Rows from block 2 of the encoder of a small image FSQ autoencoder, named by matrix and row number. Rows with one number within an expert belong to one neuron, the router's apart. Each number is 128 + 24 x the weight over its row's rms, rounded and kept within 0 to 255. All counts start at 0.
Before each expert's rows are labels from the 100 images, of 14976, where the router gives the expert most weight on average: "colour at peak" is the nearest of a few named colours to the mean colour under the peak. Only what is clearly more common there than usual is listed. The data: photos of arthropod specimens (BIOSCAN-5M).
# router: router (encoder.blocks.2.mlp.router.weight, 16x192, trained with AdamW), inputs 96-191
# up: expert up (encoder.blocks.2.mlp.up, 16x48x192), inputs 96-191
# down: expert down (encoder.blocks.2.mlp.down, 16x192x48, transposed), outputs 96-191

# expert 0
colour at peak: grey
router.0 [130 153 176 141 134 134 109 169 135 153  94 139 151 120 122 169 110 102 108 100 152 146 142 153  97 146  87 148  92 151  99 137 151 143 125 114 129 106 109  75 133 130 176 133  82 139 114 108 102 145 152 159 148  90 126 135 170 137 127 128 109 134 150  86 142 134 109 105 153 156 105 145 108 134 142 136 106  97 142 133 130 134 114 123 166 163 154 129 123 168 105 116 123 114 114 103]
up.0 [ 88 149 132 156  99  48 121 138 125  83 126 115 145 151 132 121 137 102 118 108 131 134 113 129 119 141 125 151 109 119 116 128 135 143 169 142 145 142 128 180 142 125 135 131  83 162 130 113 148 128 181 123 164 166 153 147 152 148 113 103 146 162 136 133 141  84 120 152 136 142 140 143 172 132 146 108 122  99 127 114 125 133 168 149 122 128 156 151 142 132 137 156 108 160 115 101]
down.0 [141  92 114 127 175  96 120 138 171 193 120 100 171 119  77 108 116 120 176 117 115 119 101 171 153 128 117 149 111 132 135  95 158 129  99 123 199 120 131  89 113 146 135 130 160 142 117 114 161 102 134  97 139 133 113 122 157 113 123 107 163 128 163 171 145  70 133 129 140 115 170 135 162 113 121 127  98 128  75 121 141 107 126 124 111 123 161 107 160 131 170 132 123 181 104 141]
up.1 [181 112  95 122  93 106  95 128 157 153 105 121 120 149 133 144 115 117 133 102  76 107 116 151 100 115 142 107 146 140 124 149 177 159 139 107 182 122 149 159 120  95 157 111  96 163  61 141 150 184 116 164 144 133 143 116 107 163  83  99 119 153 118  84 109 117 116 170 136 128 122  98 136  89 129 115 117 119 160 133 119 130 120  97  98 160 131 126 122 100  72 131 103  93 128  87]
down.1 [164 164 163 135 101 109 119 134 115 161 144 144 115 124 107 116 140 112 136 113 143 120 132 111 114 140 102 140 111 116 160 144 173 144  76 146 127 190 115 123 162 153 158 141 119 117 125  73 136 131 111 102 114  80 135 110 160 119  79 146 121 155 123 103 135 171 123 118 177 143  99 134  99 137 171 112  96 132  98 110 113 116 104 110 165 178 120 132  93 119 148  95 150 140 143 142]
up.2 [119 142 152 145 120 182 163 136 114 106 179 124 139  94 148 109 120 146 123 130 129 139 155 155 141  95 142 159 149 156 129 104 117 135 111  78 130 101 103 142 126 147  86 118 139 123 123 167 121 108 143 123 116 110 108 130 131 112 108  82  69 105 118 101  84 148 130 102 123 169 118 122 150  76 145 122 151 111 127 132 150 117  92 123 128 139 152 123 129 124 112 111 156 137 137  85]
down.2 [ 90 133 131 168 131 109 153  98 114 119 109 165 107 137 150 102 110 140 147 117 113 125 162 122  95 161 124 137 110 178 121 138 127 109 134 136 130 146 145  92  61 129 136 123 164 110 124 165 155 114 107 131 130 115  98 120 162 212 135 107 101 128 138 107  82 130 145 151 145 164 130 119 115 131 211 106 110 124  76 142 114  73 117 115 150 151 117 123  95 115  99 148 128 157 144 127]
up.3 [168 145 125  61 117 128  89 122 112 113  65 131 137 119 129 154 129 101 135 121 110 125  91 135  97 136 134 169 153 157 122  77 163 125 142 158  94 122 106 104 130 111 153 127  81 121  99 129 159 210 184 193 154 177 136 108  85 173 127 122 119 150 190 136 132  98 109 102 120 129 106 138 111  96 113 146  96 137 115 129 135  93  99 144 112 147 131 131 126 123  96 109 109 122 138 101]
down.3 [138 134 146 124 160 135 111 117  77 123 164  84 116 108 106 130 152 114 140  96 148 103 145 139 106 152  99 130  95 133  98 155 128 143 186 159 131 121 147 158 136 116 131 138 156 142 106 113 122 177 162 127 147 143 101 147 154 188 113 107 111 123 112  89 131 165 116  91 137 128 126 126 128 161 122 181 102 134 129 119 117 165 112 149 126 122 104 126 168 132 123 159 107 101 101 133]
up.4 [168 128 132 114 142 102 122 129 162 102 139 183  74 134 124 161 127 126 129 102  84 118 112 134 170 124 167 157 147  81 141 118 142  90  91 153 108 180 151 109 154 150 114 100 125 110 123 117 121 106 120 156 143 142 122 108 158 146 102 119 136 147 122 123 121 149 140 168 120 117 121 155 124 157 115 109 123 115 132 114 127 105 164 143 123 146  86 162 132 128 126  82 104 112 118 157]
down.4 [175 145 125 149 153  87 115  87 125 135 145  85 108 129  93 130 124 131 105 106 124 127 118 114 138 117 104  98 186 125 116 154 154 104 121 138 148 157  92 146 146 125  98 126 154 102  94 121 100  96 122  83 179 151 136 103 149 139 111 147 105 133  98  96 124 147 129 131  89 141 121 147 158 151 136 145 139 150 171 141 152 128 149 110 134 119 125 129 154 155 171 123 136 144 110 160]
up.5 [ 74  58  43  85 108 122 157 117 124 134 139 138 121 110 123 138 104 118 155 108 107 138  87 105 126 116 126 148 137 168 112 179 156 121 123 124 101 120 134 177 138 124 142 100 108  67 100 123  80 114  82 127  91 163 110 103 125 135 174 152 125 171 119 109 119 144 113  97 144 133 156 126 103 104 133 107 129 165 109 143 111 123  89 109 120 145 110 166 138 111 152 120  89 107 106 125]
down.5 [ 90 107 104 114 101 160 172 113 112 156 163 121 161 163 129 124 152 109 126 147  95 152 125 136 136 161 102 125 148 113 106 146 127 110 160 135 155 133 100 184 145 132 134 123 131 107 152 165 114 101  78 103  94 114 119  99 118  95 134 131 126 141 102 115 121 177 106  82  83 137 148 164 169 144 156 124 120  84  78 142 105 130 130 149 128 114 115 121 160 127 127 130 109 105 114 159]
up.6 [122 166 122 162 173 131 131  82 115  49 145 125 118 130 124 120 114 144 122 153 126 125  94 137 107 139 132 100 163 121 105 153 147 144 133 182  94 116 114 150 163 132 159 127 102  75 112 144 110 147 157 141 114 120 129 111 123 104 150 142 112 120 142 112 102 107 125  84 143 142 106 150 115 122 136 130  97 134 133 130 126 126 122 130 157 169 105 150 122 147 127  95 103 144  98  47]
down.6 [ 69 102 138  80 153  97 149 138 145 125 116 123 119 162 136 109 162 126 159 112 137 117 152 148 111 156 116 128 125 110 133 131  97 127 162 127 130 167  78  99 143 136 128 173 137 135 131 103  77 108 119 149 135 146 114 107  70 101 121 133 155 126 125 161 114 109 132 125 151  97 132 143 143 143 199 120 117 132 104 127 140 152 101 146 132 139 146 143 122 114  92 149 121  85 138 144]
up.7 [149 168 135 131 121 155 159 149 117 117 148 142 121 121 112  91 126 149 144 167 125 139 161  99 129 163 111 161 136 101 124 135 144 129 170 148 143 170 105 122  74  90 141 113 141 120 155 112 132  85 134 148 166 149 133 123 152 180  99 146 151 134 105 148 161 110 150  98 114 110 140 149 146 137  70 115 165  69 148  95 119 108 143 127 121 147 116 125 139 138 113 157 138 178 144 195]
down.7 [114 111 113 136 159 129 114 116 179 146 144 176 102 125 145 119  95 158 147 139  76 146 111 139 129  81 158 132 114  51 117 115 159 135 133 107 151 111 125 132  73 130 144 143  87 125 122 111 159  86 103  61 164  98 126 109 182 123 162 144 113 118 126 145 153 129 140 157 103 138 180 145 156 143 131 110  96 101 108  99  94  99 136  82  98 131 148 140 119 134 150 146 140 157  98 125]

# expert 2
colour at peak: grey
router.2 [162 167 160 154 151 127 129 117 133 180 148 129  87 121 143  85 101 137 107  94 113 125  73  90 145 154 139  99 138  97 117 133 111 108 110 139 126 146 162 116 118 132 129 108 126 140 147 137 103 103 110 113 177 152 157  93 150 138 152 142 133 106 154 160 154 121  84 121 128 162 145 117 150 134 167 154 109 117 164 130 159 111 128 144  98 105 115 126 137 135 142 142 130 168 118 156]
up.0 [146 161 150 117  81 151 145 131 113 127 177 111 130 146 137 123 121 133 144 134 146 148 153 104 173 118 114 168 134 145 144 121  80 145 128 135 167 158 121 161 156  92 112 124 109 123 147 111  99 151  82 132  66 121 112 136 100 166 129 159 128 149 139 142 176 135 106 149 116 115 159 136 147 138  74 126 127 107  76 143 128 185 155  95 141 105 139 152 108 148 167 131 125  72 144 120]
down.0 [168 103 130  90 137 100 142 140 126 126 118 126  90 144  86 120 101 115 138 114 101 140  79 157 126 161 149 117  94 114 134 139 134 106 120 130 176 169  91 136 119  96 130 164 147 131 141 136 111 166 128 185 160 107 116 121 151 103 140 165  96 148 108  83 106 152 114 136 149 125 133  91  98 121 118 154 175 138  65 163 109 166 119 164 106 154 124 147 125 123 106 118 171 102 148 123]
up.1 [122 141 122 134 187 152 123 111 166 136 171 152 153 177 157 106 120 111 114 112 123 113 120 139 119 107 138 100 130 126 156 103 135 130  91 171  98 167 122 101 131 165 100 100 116 152 132 133 125 160 131 104  93 117 142 107 119 133 173 157 134 160 181 119 141 109 103 160 151 136  86 167  82 127 122 183 140 140 139 129 115 112 145 158 116  86 124  93  97 130 126 124  79 136  88 161]
down.1 [126 128 115 140 141 124 149  98 185 111 136 140 135 117 145  99 133 133  95 109 180 108 149 119  94 136 134  63 121 154 120 176 126 123 145 156 121 149 135 121 154 136 134 118 161  95 152 109 109  90 132 148 109 148 137 108 157  84  91 130 134 162 125 117 107 108 143 107 141 142 147 124 143 135  64 108 160 127 151 146 121 165 137 138 143 148 121 151 119 143 123 118 107  94 141 143]
up.2 [108 134  74 114  64 128 142 128 119 178 113 140  92 141 111 134 105 137 156 141 140 124  98 114 113 162 144 100 109 136 155 101 150 149 137 123 142 121 148 112 116 118 160 125 139  83 131 106 124 141 136 140 113 133 115 143 100 162 113  95 149 128  73 114 128 184 149 142 135 119 152 115 149 133 119  73 120 160 114 152 147 136 141 113 126 123 110 142 148 136 140 147 153 126 129 145]
down.2 [119  99  65 102  88 109 125 128 107 146 147 132 137 102 133 120 115 149 155 132 101  98 122 118 136 127 118 126 107 145 128 165 116 118 181 127 126 203 131 126  99 152 143 112 131  97 122  94 156 175 130 111 123 123 124 103 123 170 125 118 111 171  98 140 148 158 143 150 145 160 132 117 105 127  96 109 139  99 114 148 157 137 148 124 102 109 149 173 141  92 105 160 157 136 140 135]
up.3 [ 96 126 106 121 129 133 124 156 118 131 158  94 189 189 137 106 118  98  83 141 103 140 126 110 131 154 124  95 129 153 112 125 146 163 146 105 118 148 102  92 115 125 133 120 162 159 110 157 133 174 131  92 115 137 128 142 103  94 151 174  80 108 114 117 116 119 104 119 132 153 134 175 102 124 153 151 113 120 144 166 123  93 117 164  89 146 134 125 116 165 113 167  90 137  98 101]
down.3 [132 174 136 142 131  95  89 142  98 123 165 112 129 131 110 134 120 110 146 127 157 105 134 155 137  96 118  93  98 140 137 140 170 142 101 189  86 133 155 127 191 149 124  97  89  92 128 114  79 148  95 130 150 162 150 107 137 129 172 151 123 144 163  91 145 136 133 119 164 189 136 119 137 141 129 141 120  80  91 108 144 115 132 138  89 126 103 134 117 155 128 112 143 116 127 132]
up.4 [103 110 114  95  68 118 158 111 124 138 177 123 146 108 125 137 148 136 125 119 158 116  49 114  69 143 125 118  90 146 140 147 130 121 115 147 138  98 149 169 169  65 134 118  84 121 133 150 114 134 103 117 111 111 154 137  91 135 165 115 145 105 128 118 136 104 101 132 129 114 166 133 156 110 121 119 133 149  96 122 148 124 127 132 134  91 154 120 165 110 141 155 186 102 150  86]
down.4 [159 131 148 130 167 101  95 134 140 136 138 119 118 142 125 127 162 115 154 136 140 129 156 132 113 135 100 100 123 133 145 180 187 135 114 166 104 173 146 121 141 123 127 115 119 125 135  99  67 138 140 131 105 137 149 132 148 161 119 166 120  95 109  91 112 104 147 105 118 126  98 131 115 186 105 156 105 105 105 148 114 117 104 120 127  70 145 150 114 166 104 155 147 102 120 146]
up.5 [111 105 150  95 120 124 109 153 155 109 101 143 120 156 116 112 178 119 124 128 176 141 114 113 119 120 131 181 141 131 167 106 140 111 169 122  72  96 115 133  99  99 154 138 128 160 112  78 112 156 125 104 150 128 134 107 117 104 177 118 177 162 158 153 125 137 111 157 154 117 140 129  95 118  91 143 111 165 139 157 147 147 143 146 159 161 167 119 141 106 122 123 118 116 151 122]
down.5 [135 116 129 146 160 104 152 114 137 144  85 117 147 135  99 111  82 143 150 111 132 118 131 136 142 130 130 106 134  94 160 104 162 115 155 161 137 109  90 145 159 129 136 134 111 115 154 134 119 125 176 116 123 117 100 102 161 139 168 149 115  96 133 146 109 154 107 165 143 136 153 133  78 131 120 107 123 172 116 113  92 140 111 118 114 141 158 159 135 106 127 132 165 111 113 126]
up.6 [134 130 141  82  91 170 103 139 158 134 125 127 121 132 100 147 140 155 141 129 162 149 142  93 136 116 123 149 146 108 136 161 126 125 142 121  86 168 118 123  62 105 147  72  88 122 107 106 156 141  72 117 107 126 143 129 107  80 122 134 135 132  66 114 166 163 123 155 123 109 117 115 127 155 140 135 130 114 149  81 163 130 130 105 126 111 127 116  91 112 143 114 150 115 176 112]
down.6 [124 133 167 153 117 131 141 114 122 144 132 109 124 146 158 137 117 137 167 130 111 138 146 116 101 127 133 181  90 144 108 170 124 150 147 115 124 207 138 114 119 130 184 139  71 131 118 162  70 127  99 145 131 124 137 137  98  94  60 143 101 137  89 112 136 146 107 161 110 119 112 136 113 126 133 101  84 111 112 102 158 105 121 150 100 140 139 122  98  73 177 102 126 131 135 133]
up.7 [112  86  78  93  89  96 139 114 124 172 122 161 110 180 138 127 157  96 142  91 106 111 104 116 120 142 139 127 112 118 120 102 174 147 117 107 121 139 106 141 124 130 128 113 114 118  58 149 103 144  63  79 115 144  67 137 117 160 111 127 107 147 131  68 119 108 133 145 177 143 130 133 145 127  72 131 141 134 128 142 104 131 158 108 108 170 119 113 122 125 127 119  95 154  96 139]
down.7 [136 113 120 102 122 156 132 135 115 117 190 118 140 141 122 127  99 165 121 135 116 141 126 109 136 111  99  90 105 140  94 178 153 124 120 115 114 186 126 121 109 157 133 105  99 140 114 151  81 129  83  99 141 156 123 122 117 121 135 147 128 111 103 123 125 161 119 135 107 116 104 139 122 104 210 126 123  66  84 111 128 117  98 127  87 125 128 138 122 128 128 116 108 161 104 102]

# expert 6
colour at peak: white
router.6 [112 181 170 159 166  86 110 110 143 110 114 171 157 125 100 104 126 131 148 144 159 143 117 145 175 152 135 121  93 121 146 110 126 163 164  87 127 108 101 157 117 171 124 143 100 177 143  91 103 142 113 143 116 162 131 127 134 129 146 158 140 164 159 160  96 156 129 112 110 167 164 145 155 164 146 141 149 133 120 118 159 157 159  95 131 119 103 107 114 148 156 162 108 135 102 138]
up.0 [198 191 157 125 153 189 179 148 158 139 161 164 138 121 165 149 118 118 132 112 109 132 150 105 125 141 141 119 113 136 125 111 141 127 148 138 122 136 138 134 150 147 147  99 137 144 127 147 149 120 100 126  94 142 108 125 127 100 131 153 131 145 114 149 170 139 123 143 132 162 169 143 151 160  69 132 168 161 167 142 158 140 140 129 142 180 159 143 135 138 129 120 131 143 176 134]
down.0 [148 128 140 158 180 198 102 135  87 139 152 165 110 147 123 130 122 113  98 136 144 119 149 127 148 129 108 160 125 114 134 120 108 132 106 131 100  84 107 124 130 128 145 150 127 106 105 137  61 118 142  98 150 107 125 126 144 140  75  95 104 131 118 117 151  80 125 165 116 110 149 145  89 104 153 119 101 152 125 100 106 114 146 152 122 141  36  90 120 127 134 118 115 125 112 114]
up.1 [139 125 180 119 118  94  96 108 114 212 127 135 112 130 123 116 115 122 145  80 119 153 143 126 183 154 164 118 131 149 160 150 111  94  71  93 104 127 108 110 105 116 116 169 117 110 110 137 136 175 152 138 129 126 101 135 133 159 149 148 134  89 120 124 154  68 134 120 121 155 138 119 125 122 101  83 113 121 130 120 148 144 147 129 141 107 106  95 115 143 117 157 123 100 110 107]
down.1 [161 131 156  93 110  40 129 105 107 141 136 111 131 126 141  87 149 143  96 121 115 113 108 115 139 149 112 135 169 125 135 183 172  96 144 150 114 155 102 115  94 141 172 127 139 133 140 135 157 148 166 171 145 129 133 150 163  79 114 138  84 117 138 132 157 136 120 158 143 125 134 126  97 120 186 161  93 145 117  96 154 154 102  91 141 140  87 132 110 110 121 113 125 132 121 128]
up.2 [156 139 121 159 130 110 145 151 138  87  90 153 127 135 146 135 149 133 117 158  98 124 128 149 119 115 135 147 139 106 124 124 154 117 132  99 148 136 105 136 109  99 134 150 119  93 130 149 181  73 163 156 166 163 105 144 139  95 116 100 124 114  92 140 135 106 118 135 127  92 148 105 160 129 106 101  69 102 120  83 132 164 108 129  99 127 113 175  74 102 139  98 107 121 135 109]
down.2 [172 153 135 106  98 150 154 137 152 146  97 138 163 135 144 124 163 155  97 136 116 124 114 110 168 126 139 146 129 123 115 111 156 115 140 105 118 141 127 106  77  89 137 118 155 134 125 128 166 104 106 138 134 145 113 154  94 134 136  84 139  97 148 173 106  89  95 111 125  95 157 124 136 142 178 103 138 115 157  92 148 147 163 165 132 117 112  95 126 123 146 152 162 132 122 156]
up.3 [ 88 120 140 117 158 136 147  88 133 100  81 108 127 128 115 157 125 140 120 120  73  89 118 116 121 145 138 127 115 140 170 138 139 137 139 165  87  82 128 113 152 145 156 137 125 140 151 164 100 158 130 166  91  99 120  94 124 148 115 133 107 141 127 139  77 107 142 159 178 126 117 130 128 156 116 130 106 143 104 112 123 140 157 164 157 134 140 114  91 158 187 123  94 118 113 138]
down.3 [ 84 109 160 113 159 134 138 107  97  95 110 127 110 133 162 141 120 119 125 132 175 141 171 123 156 136 129 110 146  87 141 114  82 129 126 123 107  86 138 108 124 157 108 162 184 131 122 100 201 117 118 148 133 104 122 110 122  95 118  93 179 126 128 121  91  84 136 128 150 150 137 134 145 143 184 151 112 144 142 142 100 131  96 145 123 110 168 136 139 143 150 131 102 120 169 114]
up.4 [129 104 154 178 106 102 138  95 160  96 121 133  94 116 150 100 155 109 127 101 135 110 144 131 149 152 154 116 118 116 148 140  70 137 129 143 106 149 132 149 119 104 132 150  97 172 127  73 133 118 164 133 137 146 129 129 102 135 137 116 128 140 165 141 151  73 117 138  65  94 128  90 132 130  94 126 119 166 151 143  95 116 136 123 143 154 128  93 153  86 106 128 141 120 156 133]
down.4 [147 139 122 175 122  64 116 113 108 122 159 124 116 142 136 113 133 106 134 133 134 109  91 149 151 139 120 115  84 131 146 110 126 117 132 100 152 163 161 151 153 150 108 134 134 126 139 146 150 121 120 129 140 133 119 149 131 165 114 173 132 156 139 147 135 150 120 132  56  81 135 154 124 116 163 139 138 105 153 156 129 119 128 123 126  82 117 117 165 133 113 135 104 135 110 131]
up.5 [179 175 136 133 111 162  82 141  87 120 104 155 134 110 125 119 127 112 125 164 147 147 159  94 124 109 110  87 117 129 137 122 117 118 119 141 108 111 120 142 148 153 145 112 142  88 152 133 183 116  99  96 126 143 133 122 135  92 129 113 155 101 159 127  98 143 128 135 104 149 131 131 145  79 153 108 151 144 130 125 125 118 128 114 116 111 105 157 140 109 161 139 115 104 129 195]
down.5 [125 128 161  93 157 125 103 149 110 146 105 117 145 138 143 116 137 180 156 150 116 132  96  70 146 101 138 142 167 150 150  78 140 125 100 111 130  56  99 140 131 141 132 112 153 167 111 166 117 121 135 125 145 154 137 108  93 147 116 169 166 151 138 104 115 145 117 114 153 151 116 134 107 135 114 164 134 158 192 144 139 146 137  91 113 136 122 143 111 148 112 153 132 138 114 126]
up.6 [115 120 178 112  85 137 145  71 105 141 128  98 130 135 144 100 157 119 141  85 138 158 165 150 136 125 147  85 109 105 137 103 102 143 149 140 132 119 125 163 175 129 108 117  99 146 118 120 160  92 111 111 146 148 142 104 101  91  75 124 130 138 165 135 148 127 103 163 118 138 151 138 173 130 120 154 143 135 111 112 146 121 155 102 123 146 105 140 136 144 117  91 143 125 141 104]
down.6 [103 115 193 131 116 111 102 115 113 154 147 114  90 107  68 145 115 131 161 110 137 122  98 115 156 110 147 130 121 116 125 135 109 124 150 114 125 133 155 139 112 115 140 138 161 105 144 106 105  78  82 148 108 128 136 111 100 150 137 142 118 114 106  94 141 160 118 108 125 119 100 145 100 101 213 154 114  68 110 113 113 118 117 134 154 146  70 122 145 131 132 132 106 109 109 123]
up.7 [ 73 100 128 115  96  86  79  96 119  88 135  81 119 135  97 121 133 114 141 105 127 187 147 128 130 142 155  55 129 109 123 128 129 118 124 105 133 142 131 165  91 140 100 113 146  92 141 136 126  95 136 127 132 167 130 134 151 105 146 137 125 128  99 120 123 119 111  99 154 122 147 144 139  97 126 114 129 118 157 102 133 128 123 117 135 139 133 164 144 168 121 129 121 125 140 129]
down.7 [ 78 111 113 122  91  83 118 122 158 104 131 148 109 146 127 160 124 150  72 131 115 131 158 112 107 121 130 172 111 134 146 196 146 110 105 157 123 131 172 164 102 139 128 131 111  68 140 114 159 147 145 139 142 128 133 120 123 126 135 151 146 120 136 105 131 123 132 106 122 141 136 132 123 148 157 116 119 173 133  95  72 127 115 108 117 140 100 156 119 102 129 119  86 167 119  96]

# expert 14
colour at peak: white
router.14 [133 155 134 110 115 110 146 134 121 139 149 129 164  69 111 131  96 167 111 119 112  92 150 119 101 119 113 119 104 145 131 111  86 154 150 105 151 111 109 135 132 138 128 106  98  98 138 135 105 149 146 157 157 167 117 148 106 135  92  98 151 120 150 160 149 133 115  80  85 125 100 107 165 158 129 129 149  99 123 140 107  88 112 144 157 105 126 163  81 158 133 114 139 151 164 111]
up.0 [116  91 142 130 121 114  93  94 134  84 111 110 124  27 136 117 125 122 135 139 103 151 126 134 100 109 102 138  69 124 122 119 101 104 146 141 112 127 129 141 145 167 107 127 159 119 183  99  85 110 206 141 138 142 109 151 160 141  89 115 132 109 155 176 107  99 124 142 126 117 141 121 136 136 111 127  91 133 119 111 114 150 166 121 151 102 124 113 109  71 182 111 159 123 111 131]
down.0 [ 99  99 106 141 110 119 110 102 133  86 166 112  98 137 123 119 104 133 127 154 105 113 138 145  78 139 167  73 130 156 140 173  91 111 107 175 149 153 160 127 131 152 126 125 195 133 161 144 141 132 154 134 131 156 109 117 114  74 133 132 128  75 123 121  79 141 147  70 133 157 130 124 144  92 166 109 150 158 148 137 137 131 190 128 144 134 147 128 108 141 166 125 126 127 136 164]
up.1 [213 194 129 182 121 200 129 171 138 156 151 123 158 101 151 136 150 108 127 148 167 123 115 146 116 122 128 110 122 149 131 128 108 125 124 117 132 150 143 168  90 109 131 117 131 120 164  89 166 152 122 146 111 148 133 139 128 117 101 111 115 110 123 139 150  67 125 104 142  90 163 126 138  92  90  90 188 108 104 132 137 151 151 130 129 116 127  99 111 116 119 154 131 140 120 156]
down.1 [167 151 124 130 102 135 130  99 132 132 115 123 139 124 143 133 126 107  93  90  80 138 118 101 158 132 109 143 115 112  94 104 109 117 107 125 142 131  84 120 163 133 116 151 141 127 150  97  42 184 133 124 165 143 139 142 113 107 123 151  98 153 149 118 134 142 113 100 115 111 117 146 112 170 193 107 132 158  94 122  85 151 105  85 152 138 132 117 105 133 157 128 122 101 117  84]
up.2 [120 140 144 124 152  97 138 122 143 128 166 157 125 188 146 103 122 115 107 137  98 151  99 151 132 157 149 134 103 138 140 145 180 123 135 103 102  98 136 141 124 156 150 103 138 132 129 152 138 112 143  92 127 139 122 112  89 134 134 156 122  86 179 127 116 121 123  88 168 154 110 152 123 112  90 133 108 116  61 152 149  84  86  94  86 115 131 141 158 110 110 142 119 134 116 159]
down.2 [170 149 140 100 118  87 118 110 153 124 179 124 127 127 134  95 149 126  95 124 106 144 121 147 120 142 157 145  90 104 139 174 136 123 199 136 119 129 195 121 125 112 150  90 100 135 133 148 131 107 140 132 150 141 132 131 138 109  92 127 105 126 109 134 122  65 115 138 163 127 166 167 129 132 135  92 123  78  96  98 144  99 128 143 121 130 161  93 101 153 138 143  94 123 131 163]
up.3 [128 112 135 142 127 165 138 130 104  87 131  74 112 108 169 126 153 161 138 138 150 153 156 172 137 113 137 183 124 141 113  85  96 168 102 141 142 121  81 145 139 106 132 183 148 117 127 156  98 157 153 156 166 142 132 116 110 134  96  97 134 142 134 125 122 102 158  88 134 106 117 122 162 143 147 115 143  60 112 126 118 140 114 122 147 113 178 156  96 150 123 128 142 119 110 105]
down.3 [166 154 169 143  68 106 120 141  83 133 188 129 134 103  77 133 120 152 108 128 110 161 146 118 163  99 140 139  61 134 118 143 133 131 131 103 120 115 170 135 132 164 152 118 144  99 129 115 128 112  89 146 116  85 129 138 133 120 124 113  93 114 110 102 137 133 112 100 140 153  94 129 119 114 217 127 149  90  95  93  88 130 118 108 166 112 113 128 157 157 173 108 153 152 148 110]
up.4 [190 171 174 127 104 131 154 144 117 120 159 133 144 130 113  97 115 119 142 108 167 109 158 124 136 139 149  86 136 124 112 118 170 120 102 127 131 165 146 132 134 154  97 133 112 125 107 126 142 104 120 126 124 146 151 109 141 116 132 118 111 118 165  85 126 172 148 155 113 158 135 137 147 138 192 149 146 118 142 131  86 131 143 108  95 119 109 173 153 145 119 139 125 130 137 159]
down.4 [150 130 153 144  92 104 152 147 146 129 120 127 114 161 174 153  84 129 162 148  99 132 158 123 141 156 131 135 136 128 130 117 158 115 113 134 139  99 140 122 156 159 139 133 137 109 113 135   3 133 137 145 122 104 128 129 101 169 170 126 115 115  84 105 153 144 126 148 144 131 128  99  99 150  51 148 105  91 163 103 128 111 145 122 138 103 105 119  97 135  97 115  95 137 144 146]
up.5 [120 158 162 163 148 125 197 137 179 127 141 112 141 124 146 100 112 145 150 148  80 127 126 152 149 136 131 133 147  96 108 131 124 128 152 144 157 132 104 143 117 130 113 120 118 160 139 146 105  58 127  95 154 100 122 127 146 131 130 135 143 151 125 148 146 169 130 110 168 148 142 157 125 131 106 144 118 138 173 125 153 153 136 124 117 144 144 163 120 143 116 139 153 158 131 196]
down.5 [ 87 133 150 112 142 159 130 134 139 149 112 162 118 119 109 145 120 137 103 143 119 143 174 118 117 103 134 190 104  92 115 108  96 168  77 128 126 106 207 107  88 161 101 157 140 126 138 128 120 112 108 131 171 124 124 137 115 172 130 102  86 111 139 153 155 101 139 137 111 111 108 140 137 128 120 107 128 137 140  94 109 110 138 124 142 147  56 102  88  99 111 116 155 143 106 146]
up.6 [146 128 145 151 184 154 126 123 105 122 118 124 141 149 153 161 101 122 138  95 127 116 138 112 132 106 148  83 133 141 129 121 129 143 117 128 133 164 123  62 155 131 108 125 155 114  86 127 113 127  88 164  78 118 137 175 103 110 187 138 126 142 123 115 111 140 136  82 106  83 146  99 154 107 117 105 140 182 142 138  86 127 116 111 124 123 120 113 113 103 105 130  97  81 140 146]
down.6 [107 156 163  93 150 153 102 121 159 131 168 102 132  99  87 128 161  96 146 113 164 166 161 137 127 154 149 123 151 153 102 118 130 123 137  96 137 141 119 123 171  95 128 154  99 101 129 142 117 128 115 137 118  91 118 139 121  73 154 159 129 123 154 142 116 106 107 130 149 113 125 152 150  77 154 122 113 132 151 136 109 137 116 109 149 131 144 122 137 122 171 111 129  95 156 126]
up.7 [170 134 153 131 142 169 119 127 156 105 141 124 163 125 127 159 174 130 131 148 166  89 140 125 134 131 129 145 184 142 149 104 122 133 116 127 153 132 107 176 121 141  91 126  96 135 103 107 157 111 119 130  75 157 137 137 111  65 131 121 131 158 152 187 140 141  95 167 110 101 117 102 129 171 121 102 100 147 112 103 129 147 125 111  87 102  94 140 143 118 111 113 126 117 148  81]
down.7 [172 106 166 121 151  92 119 125 158 159 154 130 107 116 152 120 103 147 106 149 118 148 115 117 115 141 127  95 107  92 131 161 123 121 139 115 144 147 166 139 118 142 149 130 109 137 122  86  67  97 131 148  93 106 132 105 115 130 128 156 116  89 146  93  97 198 118 132 122 100 126 129  81 114 175 139  82 136 113 119 123 138 143 103 137 113  52 141 108 124 104 138 114 124  98 100]